Rows from block 9 of the image encoder, named by matrix and row number. Rows with one number belong to one channel. Each number is 50 + 15 x the weight over its row's rms, rounded and kept within 0 to 99. All counts start at 0. After the name is the row's rms in percent of the matrix's.
# convs0: first 3x3 conv, stride 2 (encoder.blocks.9.convs.0.weight, 256x128x3x3), inputs 91-103, a 3x3 kernel for each
# convs1: second 3x3 conv (encoder.blocks.9.convs.1.weight, 256x256x3x3, transposed), outputs 98-111, a 3x3 kernel for each
convs0.174 099:52 27 39 61 36 36 60 34 48 41 49 47 44 48 57 23 35 34 32 43 32 34 30 47 25 31 09 63 24 27 53 34 23 46 30 19 94 71 81 72 79 61 52 91 70 37 36 41 40 31 23 41 23 28 28 35 30 56 49 37 58 56 44 54 48 47 57 62 49 58 49 35 87 57 79 45 56 39 60 57 72 47 42 44 41 57 46 65 67 63 31 45 39 37 33 43 51 54 45 59 53 67 53 57 54 47 43 50 53 39 54 36 37 37 46 36 28
convs0.175 100:33 18 23 46 58 49 34 46 52 78 67 43 57 57 49 59 66 65 41 44 37 39 49 58 28 44 51 42 56 44 71 86 73 67 66 58 44 54 29 66 64 99 34 60 62 20 21 14 48 48 56 60 42 42 28 40 32 38 35 45 44 43 48 25 52 54 66 43 55 42 50 57 42 51 55 55 78 83 57 63 58 46 69 71 31 55 60 57 46 67 45 34 43 54 46 45 72 45 69 35 42 44 48 56 45 40 44 42 55 40 45 48 30 32 51 44 46
convs0.176 099:61 54 57 72 60 59 63 48 32 69 57 49 49 58 56 42 47 45 52 61 60 64 50 39 56 40 65 61 50 48 61 59 70 60 40 81 38 51 51 61 45 54 35 73 45 48 46 65 43 41 74 62 60 73 32 47 47 35 38 40 39 68 68 66 44 44 33 38 13 54 48 66 28 60 71 45 51 43 29 57 56 45 67 59 56 73 65 66 57 35 50 82 74 47 57 57 50 74 26 55 41 57 23 56 53 63 36 39 45 28 33 49 40 29 63 49 60
convs0.177 101:41 39 52 57 39 58 58 83 64 62 56 55 70 52 50 78 60 59 73 48 63 66 79 86 57 67 55 15 23 31 38 35 29 37 50 48 53 50 59 37 27 45 20 28 41 67 76 44 76 59 56 60 61 53 66 59 61 27 25 24 49 21 48 46 79 79 62 94 95 60 72 63 33 28 45 38 47 27 38 36 37 50 63 59 40 42 53 53 53 66 34 27 35 55 58 57 55 65 78 32 48 46 33 16 36 17 21 27 56 47 46 48 38 46 43 41 42
convs0.178 100:41 32 48 50 41 26 58 48 47 16 24 19 27 21 35 47 48 55 52 70 51 51 45 42 39 43 64 78 53 62 55 35 41 40 50 52 56 45 59 42 53 56 38 54 43 42 38 38 57 48 47 60 69 54 59 62 66 63 60 67 58 57 62 65 55 64 47 40 44 46 24 54 83 89 78 64 99 72 47 55 55 60 49 66 66 79 65 51 47 56 56 78 69 31 59 51 36 57 53 52 61 46 57 69 45 52 60 46 80 59 62 62 50 52 60 44 57
convs0.179 101:57 61 59 50 44 47 63 57 60 33 55 33 48 49 29 44 56 33 74 59 63 53 62 69 54 40 46 65 51 46 77 76 69 75 59 56 66 49 41 70 60 71 46 70 57 46 46 36 55 61 48 59 50 52 64 49 40 76 92 87 45 28 42 37 43 56 71 51 75 52 45 55 81 75 74 58 65 35 54 66 54 67 65 61 49 62 50 49 65 64 53 49 51 53 53 47 41 48 50 47 64 57 39 48 41 32 49 28 76 63 56 61 32 40 44 13 32
convs1.174 098:58 42 40 43 35 30 41 49 34 97 99 99 65 83 83 45 62 50 41 46 65 43 48 60 31 38 47 46 55 55 67 75 67 52 54 62 58 60 70 43 55 59 50 63 54 55 62 65 56 56 51 43 39 38 68 86 83 47 60 58 24 35 37 71 47 54 55 44 39 41 35 25 34 41 37 63 62 48 58 53 48 57 67 54 64 69 52 65 73 59 57 65 59 54 61 59 44 48 49 74 71 79 55 50 56 43 49 47 48 67 46 45 53 40 66 62 53 69 67 66 71 64 69 66 57 65
convs1.175 108:15 35 33 27 33 31 33 26 33 61 74 74 78 76 81 58 64 72 74 62 60 62 53 45 54 51 44 70 74 72 72 72 78 52 54 66 23 37 43 54 54 64 42 61 53 35 33 29 49 43 39 50 40 42 43 35 31 59 52 48 25 24 29 78 62 56 62 59 53 63 64 55 45 35 26 60 47 41 36 53 53 78 74 77 59 53 62 84 73 83 34 36 42 66 58 63 70 67 72 59 62 53 62 58 57 73 64 74 23 25 24 47 63 62 49 60 54 49 41 48 63 59 62 69 63 65
convs1.176 099:36 56 63 23 60 66 17 37 44 66 71 61 59 58 63 48 62 87 41 43 49 58 40 19 44 35 21 62 81 83 61 62 72 55 57 69 30 45 46 38 49 47 39 39 51 51 60 45 29 39 36 17 33 59 72 49 50 79 57 38 66 58 50 37 39 49 36 37 43 44 50 57 33 41 53 23 24 46 29 41 62 08 17 05 17 36 32 43 57 38 50 55 42 56 51 58 47 44 54 44 43 24 43 50 29 36 45 46 51 65 29 63 57 35 93 79 81 31 33 62 43 34 49 47 46 47
convs1.177 104:62 38 51 51 38 46 71 66 63 48 46 46 53 50 45 69 66 62 49 47 47 74 67 65 74 66 64 71 61 67 68 53 65 66 72 64 32 08 00 36 21 17 46 38 37 29 15 21 27 38 48 37 45 51 56 53 62 37 51 62 68 81 69 60 56 50 59 43 41 39 30 35 39 35 65 40 47 80 32 48 56 67 58 66 56 55 60 75 80 75 60 63 46 69 70 61 77 78 75 48 45 48 44 50 63 43 44 58 41 40 34 42 62 58 30 53 60 32 12 12 36 13 13 41 19 20
convs1.178 104:25 31 23 20 18 21 33 30 16 58 60 58 40 35 43 22 14 41 60 60 64 55 48 57 45 44 51 50 40 35 51 45 47 48 59 51 45 45 40 49 52 53 68 78 76 43 46 27 49 62 43 54 66 52 34 43 46 46 47 43 39 30 46 48 35 33 52 43 51 54 58 46 59 37 37 77 57 37 44 33 30 72 64 61 59 50 53 64 48 49 42 47 44 42 57 52 66 79 67 53 45 43 46 48 51 57 59 69 66 58 52 62 59 41 60 49 38 23 21 19 34 35 34 40 38 44
convs1.179 098:28 30 33 51 47 49 35 48 47 53 76 76 49 69 58 47 53 54 55 54 53 43 41 48 42 52 45 61 57 61 57 69 68 36 47 42 37 54 46 32 37 31 49 56 55 55 44 40 29 29 35 45 45 62 59 54 71 51 51 53 53 43 43 66 55 51 47 49 55 58 63 68 59 40 29 69 65 45 65 67 51 62 61 48 53 51 46 58 60 58 46 47 47 64 75 69 34 55 53 50 40 53 36 35 38 38 34 41 83 89 83 50 51 52 39 42 53 60 52 52 50 47 47 56 64 66