From a checkpoint of a small contrastive image-text model.
Model: 9.73M parameters, 64-pixel images, encoder arch preact_resnet, encoder norm batchnorm, encoder activation silu, encoder depths [3, 6, 3], encoder widths [64, 128, 256], text encoder layers 8, text encoder norm rmsnorm, text encoder activation star_relu.
Training: adamw at rate 0.0019, 16200 steps, batches of 256.
Data: trained on photos with spoken descriptions (Open Images, Localized Narratives), 203450 training examples, 20.4 epochs.
Rows from block 2 of the image encoder of a small contrastive image-text model, named by matrix and row number. Rows with one number belong to one channel. Each number is 200 + 20 x the weight over its row's rms, rounded and kept within 0 to 999. All counts start at 0. After the name is the row's rms in percent of the matrix's.
After each channel's rows are labels from the 100 images, of 14848, where the channel reaches its highest value: "responds to" is what is common among them. Only what is clearly more common there than usual is listed. The data: photos with spoken descriptions (Open Images, Localized Narratives). In brackets: how many of the 100.
# convs0: first 3x3 conv (encoder.blocks.2.convs.0.weight, 64x64x3x3, each kernel summed), inputs 0-63
# convs1: second 3x3 conv (encoder.blocks.2.convs.1.weight, 64x64x3x3, transposed, each kernel summed), outputs 0-63

convs0.62,079,193,160,198,191,232,227,212,245,176,209,193,186,154,197,185,180,190,208,173,202,191,220,204,173,175,201,199,181,167,200,171,174,215,214,222,206,159,197,189,196,166,204,235,190,233,193,180,198,185,202,196,184,181,167,205,195,213,191,229,192,213,196,186,183
convs1.62,091,224,212,232,164,209,231,186,175,204,182,195,219,240,217,218,205,181,155,244,204,226,237,199,218,198,182,194,217,219,175,181,186,226,216,194,211,198,174,218,199,200,193,154,204,196,185,208,199,220,205,171,213,228,214,219,205,204,215,184,200,171,201,199,204
responds to: text has "lights" (38)

convs0.57,102,174,149,213,191,178,204,207,205,207,197,188,192,163,132,204,212,193,193,211,188,173,220,197,217,178,209,210,170,197,211,207,197,189,198,185,187,208,169,187,185,191,205,214,218,194,193,155,197,176,191,185,192,199,185,213,168,222,154,198,178,176,204,171,194
convs1.57,066,253,193,181,230,186,230,186,186,185,176,200,207,205,201,183,189,231,188,204,189,224,192,178,215,248,205,207,192,227,168,236,179,221,215,225,187,183,209,214,200,184,188,173,181,205,210,191,216,209,212,192,202,223,177,187,202,190,177,194,259,220,193,188,210
responds to: text has "lights" (30)

convs0.60,085,195,193,195,199,188,199,192,205,173,185,220,193,222,205,198,171,179,190,177,192,192,209,219,196,197,167,195,165,192,208,159,213,191,216,194,207,206,201,201,197,160,201,211,157,209,140,194,157,226,183,202,202,170,190,225,223,185,203,174,194,165,159,200,201
convs1.60,081,196,200,191,209,186,204,231,206,209,208,203,185,152,193,197,223,166,217,202,207,187,167,175,201,183,167,209,229,224,195,215,222,180,188,196,193,218,209,196,182,219,179,186,228,168,247,234,227,198,226,205,199,216,200,165,194,201,219,176,213,250,202,189,198
responds to: text has "people" (44); text has "table" (32)

convs0.46,066,207,224,222,194,185,248,201,220,214,178,207,186,133,204,167,209,193,195,173,199,167,162,195,189,182,177,210,202,196,199,184,187,206,199,214,224,235,221,198,203,209,188,211,181,201,217,189,173,173,213,209,206,166,185,178,222,215,210,217,222,193,175,210,179
convs1.46,099,194,186,247,203,184,182,192,191,189,208,183,188,246,175,205,187,192,227,228,195,220,230,210,212,216,228,185,190,207,215,193,182,183,192,203,171,180,192,181,156,188,204,166,205,227,181,197,183,224,200,155,194,190,221,212,149,191,201,200,204,212,207,172,194
responds to: text has "lights" (40)

convs0.9,072,197,226,186,200,185,213,162,204,227,200,231,208,166,210,210,207,186,156,178,223,195,170,213,195,210,209,182,176,186,189,158,203,229,202,185,212,186,198,203,229,182,218,172,155,222,217,152,190,204,226,206,191,190,204,208,225,187,211,193,211,196,173,205,175
convs1.9,104,177,167,216,177,190,189,222,202,188,171,185,204,214,183,212,172,184,221,187,195,210,197,201,187,185,174,198,195,196,220,214,194,178,199,220,189,234,161,177,167,196,181,174,219,168,206,242,212,234,156,203,203,200,210,212,167,217,190,222,171,219,183,182,214
responds to: text has "lights" (36)

convs0.44,109,188,195,190,194,205,191,212,197,175,193,216,204,193,221,196,197,152,192,179,181,156,206,206,180,184,191,156,194,178,202,172,235,207,243,207,204,220,196,205,195,181,195,231,189,202,187,161,201,182,247,221,197,187,191,200,190,166,219,176,238,203,169,200,194
convs1.44,091,192,190,189,210,186,215,211,240,225,219,186,169,159,165,192,187,197,184,194,193,212,178,197,239,226,225,212,199,199,168,199,172,165,160,183,190,211,219,186,194,202,198,191,193,195,219,201,177,187,166,223,170,186,196,188,220,194,193,226,162,169,192,189,190
responds to: text has "people" (46); text has "sitting" (35)

convs0.20,098,199,206,205,197,201,225,183,238,205,165,180,240,206,211,179,156,165,191,173,219,152,197,188,215,207,202,203,194,197,186,195,230,186,216,209,196,215,216,206,211,191,214,177,197,196,200,176,191,183,191,202,200,175,183,192,202,225,251,197,146,185,191,221,188
convs1.20,084,188,169,215,215,198,169,205,175,185,201,196,172,223,139,218,175,212,211,230,171,229,222,200,196,224,213,193,188,191,205,193,185,159,171,214,174,177,198,185,196,219,193,208,217,203,211,219,208,233,200,201,226,202,188,182,217,155,217,193,210,175,212,217,205
responds to: text has "lights" (35)