Weights of a small contrastive image-text model.
Training: adamw at rate 0.0019, batches of 256.
Rows from block 5 of the image encoder of a small contrastive image-text model, named by matrix and row number. Rows with one number belong to one channel. Each number is 200 + 30 x the weight over its row's rms, rounded and kept within 0 to 999. All counts start at 0.
After each channel's rows are labels from the 100 images, of 14848, where the channel reaches its highest value: "top examples" is what is common among them. Only what is clearly more common there than usual is listed. The data: photos with spoken descriptions (Open Images, Localized Narratives). In brackets: how many of the 100, against the usual share in percent.
# convs0: first 3x3 conv (encoder.blocks.5.convs.0.weight, 128x128x3x3, each kernel summed), inputs 0-127
# convs1: second 3x3 conv (encoder.blocks.5.convs.1.weight, 128x128x3x3, transposed, each kernel summed), outputs 0-127

convs0.115,162,124,196,219,191,221,185,200,197,199,226,239,182,155,221,214,213,142,199,194,167,210,186,203,231,206,175,201,216,158,206,168,203,142,192,156,189,194,213,206,193,169,189,164,224,195,172,209,215,180,193,213,176,233,221,239,191,221,135,182,179,215,236,139,169,259,104,160,170,240,169,219,171,152,200,239,161,214,195,205,208,178,197,169,146,142,221,223,217,204,201,189,138,132,176,192,203,195,211,173,188,179,238,208,199,182,204,146,193,196,173,198,128,225,236,176,153,205,184,179,212,196,208,248,225,157,217,224
convs1.115,184,220,240,181,200,217,226,138,216,198,214,179,156,132,188,151,166,247,224,183,199,203,171,233,220,183,195,205,270,181,242,244,245,249,284,205,173,206,211,210,227,204,233,198,200,201,253,224,160,247,229,179,217,251,171,215,201,173,230,199,190,192,182,250,217,141,203,232,200,148,189,234,200,221,210,152,221,247,167,234,223,208,196,214,226,259,205,202,171,205,195,165,218,208,176,193,185,220,188,180,138,177,166,187,192,210,210,156,249,153,217,221,236,195,192,181,255,161,194,224,178,170,177,185,222,224,196,241
top examples: text has "wall" (41 vs 19.7); text has "sitting" (35 vs 14.5)

convs0.127,231,157,224,147,165,175,172,217,189,209,167,182,150,201,174,164,205,203,229,190,225,136,221,233,203,175,214,195,195,174,223,262,195,194,217,232,200,220,200,189,176,220,180,212,197,207,219,185,218,223,199,149,202,175,244,176,267,170,241,175,181,171,145,135,227,159,151,211,176,208,189,172,161,180,180,208,190,214,184,209,203,204,191,190,146,189,130,179,240,207,229,183,234,218,189,198,152,234,193,203,178,249,193,133,227,201,206,173,182,240,242,211,140,214,287,171,209,167,148,199,226,153,233,176,217,186,222,203
convs1.127,182,205,169,221,223,235,212,208,195,176,182,226,181,237,283,159,215,149,152,231,180,236,163,205,192,205,198,181,150,225,168,154,210,216,182,206,244,202,172,196,154,160,186,186,179,203,216,196,176,205,202,234,175,236,193,190,176,244,129,244,181,208,212,174,242,214,229,191,180,214,200,226,164,153,180,174,174,207,191,206,199,179,206,180,158,271,249,229,229,216,199,212,154,174,195,207,189,227,189,208,186,145,194,306,185,233,200,184,167,266,237,185,225,233,182,211,229,193,254,217,190,180,194,217,218,175,231,256
top examples: text has "wall" (45 vs 19.7)

convs0.15,192,226,188,189,179,230,216,135,185,166,158,200,151,191,176,188,191,194,182,196,201,198,205,222,164,165,222,217,171,181,171,215,247,211,205,219,215,220,189,175,165,217,189,160,163,206,221,210,188,106,191,199,170,195,156,208,179,216,233,211,175,202,220,118,174,188,143,151,195,151,174,196,135,191,186,198,171,158,214,213,184,194,197,207,162,177,171,229,200,137,210,197,219,175,192,203,163,209,210,175,189,197,186,190,248,223,170,226,119,190,242,169,180,172,218,210,273,139,214,225,263,145,249,188,206,209,181,222
convs1.15,187,150,189,232,192,194,175,225,193,223,184,210,221,222,226,227,196,220,155,226,184,246,245,171,184,181,169,207,250,220,258,170,169,194,168,253,192,90,222,201,216,228,222,200,182,212,187,173,252,157,169,162,211,157,217,249,174,232,226,177,204,183,234,205,203,263,213,194,174,185,239,223,243,182,211,195,215,198,173,205,159,213,190,209,223,257,224,235,181,240,147,204,202,238,172,201,192,242,216,175,159,181,152,199,196,163,145,182,188,197,226,227,180,214,220,202,186,219,253,173,218,278,173,196,214,214,247,198
top examples: text has "trees" (67 vs 27.3); text has "sky" (62 vs 24.7); text has "grass" (34 vs 9.8); text has "water" (30 vs 8.1)

convs0.95,201,226,190,155,154,169,176,161,208,221,183,170,197,167,189,200,166,118,182,189,209,235,230,105,226,190,238,193,154,193,240,181,168,206,198,159,196,200,159,137,181,198,176,197,173,178,240,210,209,173,175,175,208,173,213,189,182,201,209,220,173,202,142,192,157,234,220,174,162,277,240,244,156,186,163,198,220,191,195,171,254,163,200,219,201,198,236,184,212,222,166,194,195,239,168,188,154,214,227,235,172,207,238,156,212,206,200,171,179,174,242,185,210,191,217,181,148,220,181,155,225,176,182,178,210,229,152,141
convs1.95,176,138,154,196,186,160,185,201,237,185,224,187,233,226,238,213,237,270,189,245,199,247,211,166,173,219,254,213,198,157,189,159,231,152,219,161,245,203,197,215,217,207,154,265,222,201,216,224,229,230,198,203,231,152,208,173,196,191,199,244,246,204,189,183,193,154,211,183,211,199,178,180,180,186,210,150,141,203,149,202,157,179,184,200,179,183,185,240,211,167,243,167,223,176,190,228,257,157,165,168,192,168,169,198,165,163,195,179,175,186,184,201,203,195,220,197,232,164,189,252,193,210,252,176,213,198,229,288
top examples: text has "grass" (26 vs 9.8)

convs0.103,242,166,210,192,165,184,160,208,180,188,222,229,216,268,186,212,233,179,194,222,196,183,172,154,195,188,210,218,178,211,205,160,163,208,170,177,159,180,105,167,168,147,125,193,232,215,185,187,175,174,167,199,195,155,185,228,219,194,173,198,179,202,188,233,229,158,192,151,209,160,164,168,215,171,121,178,157,199,187,193,193,205,170,184,194,154,182,181,219,198,197,170,150,189,177,183,168,165,158,194,193,202,173,210,173,201,160,180,178,156,157,182,161,143,133,186,244,168,177,236,168,164,184,182,188,160,215,224
convs1.103,160,217,190,193,199,223,248,186,221,178,97,152,210,171,213,172,207,221,243,206,232,214,189,184,213,159,227,150,261,152,166,211,223,168,190,187,182,228,176,162,194,225,228,150,186,195,186,244,244,246,235,174,201,175,186,231,227,244,211,193,207,271,223,191,216,184,207,242,200,200,178,200,223,212,255,211,205,186,243,217,256,220,204,192,179,240,216,236,168,186,241,218,218,250,196,232,235,259,234,214,149,178,193,159,227,230,178,232,260,203,212,254,210,165,169,199,203,212,219,214,220,204,216,208,205,250,211,185
top examples: text has "wall" (40 vs 19.7)

convs0.58,188,210,185,213,267,166,188,209,200,203,219,226,157,202,194,238,164,240,194,194,205,240,191,196,225,222,186,221,169,236,196,173,241,194,161,185,197,184,199,203,185,179,278,199,163,193,218,219,243,190,183,220,246,174,208,171,209,255,188,218,189,239,196,183,249,205,206,224,194,288,211,225,209,161,214,220,225,269,201,196,201,163,209,235,201,246,265,170,215,230,196,239,180,171,166,163,259,175,191,224,141,222,145,231,152,203,242,186,186,115,195,163,221,217,183,204,179,211,207,163,196,168,215,264,188,200,204,218
convs1.58,194,227,178,186,158,201,255,202,214,187,166,168,197,153,137,162,205,179,226,192,219,182,143,191,174,119,171,179,247,163,195,226,186,195,236,179,201,282,237,196,193,260,194,217,211,218,202,188,164,203,245,133,198,231,192,232,193,190,237,191,160,165,188,231,191,208,174,197,235,145,155,219,160,209,230,161,159,185,171,225,199,220,170,216,198,194,142,171,161,163,219,158,179,158,269,227,169,154,215,186,197,205,229,170,203,169,230,163,234,192,224,206,202,205,226,225,212,195,186,155,195,186,199,203,164,203,158,192
top examples: text has "wearing" (36 vs 12.6); text has "woman" (28 vs 9.8); text has "two" (28 vs 10.9)

convs0.77,169,194,113,215,175,212,170,190,185,174,154,193,239,268,255,213,199,198,233,229,200,194,211,214,178,219,168,215,174,264,207,234,199,157,203,237,200,214,174,239,148,186,168,173,208,211,232,180,162,176,83,200,205,189,220,224,208,203,188,193,158,263,224,163,165,206,216,197,269,175,174,199,211,191,159,239,216,217,203,228,161,233,193,224,178,186,117,168,211,232,167,176,206,213,180,180,182,179,235,181,179,223,199,163,188,197,200,208,190,229,197,201,162,200,170,224,194,190,237,175,202,242,191,155,174,220,163,193
convs1.77,204,173,167,206,212,188,221,173,191,152,221,198,208,166,150,188,213,214,207,168,142,211,203,187,177,168,207,188,232,177,207,195,225,273,212,109,196,243,245,189,236,210,194,209,183,198,137,221,190,192,229,188,206,236,213,146,232,159,238,208,194,175,156,241,197,184,178,149,179,206,129,239,182,209,229,177,226,219,179,219,195,179,140,193,217,219,119,193,214,173,215,224,232,190,213,208,214,218,191,208,204,210,243,200,198,190,192,166,150,136,140,213,182,154,199,181,224,182,148,236,185,137,235,219,219,184,234,192
top examples: text has "trees" (59 vs 27.3); text has "sky" (54 vs 24.7)

convs0.13,189,166,85,198,188,223,159,206,257,196,163,189,162,199,220,207,219,217,196,238,170,218,169,195,207,212,183,190,214,219,209,176,201,221,233,257,202,229,189,250,217,158,128,167,194,174,237,230,218,193,99,172,196,182,216,209,195,180,191,171,166,237,183,114,179,216,173,209,229,175,174,228,171,198,191,180,185,223,199,199,184,212,193,177,172,214,182,218,217,218,168,187,214,210,185,204,196,148,220,138,227,196,216,160,147,224,169,188,203,216,206,172,203,187,166,242,179,243,205,160,188,162,222,185,189,147,198,141
convs1.13,221,181,212,201,177,202,224,201,162,155,211,208,223,154,92,226,195,236,210,236,137,206,178,183,192,193,223,206,171,155,219,242,207,228,178,136,227,227,205,146,184,197,179,228,167,198,178,211,211,205,184,245,198,233,234,170,217,224,215,198,211,142,209,240,199,201,179,166,172,232,141,234,210,181,218,249,216,181,188,201,188,202,145,226,230,252,177,211,170,182,244,259,220,205,199,215,231,198,206,238,166,222,175,240,219,182,173,200,199,132,204,206,215,156,215,153,195,156,258,231,192,165,234,208,220,238,241,198
top examples: text has "trees" (79 vs 27.3); text has "sky" (73 vs 24.7)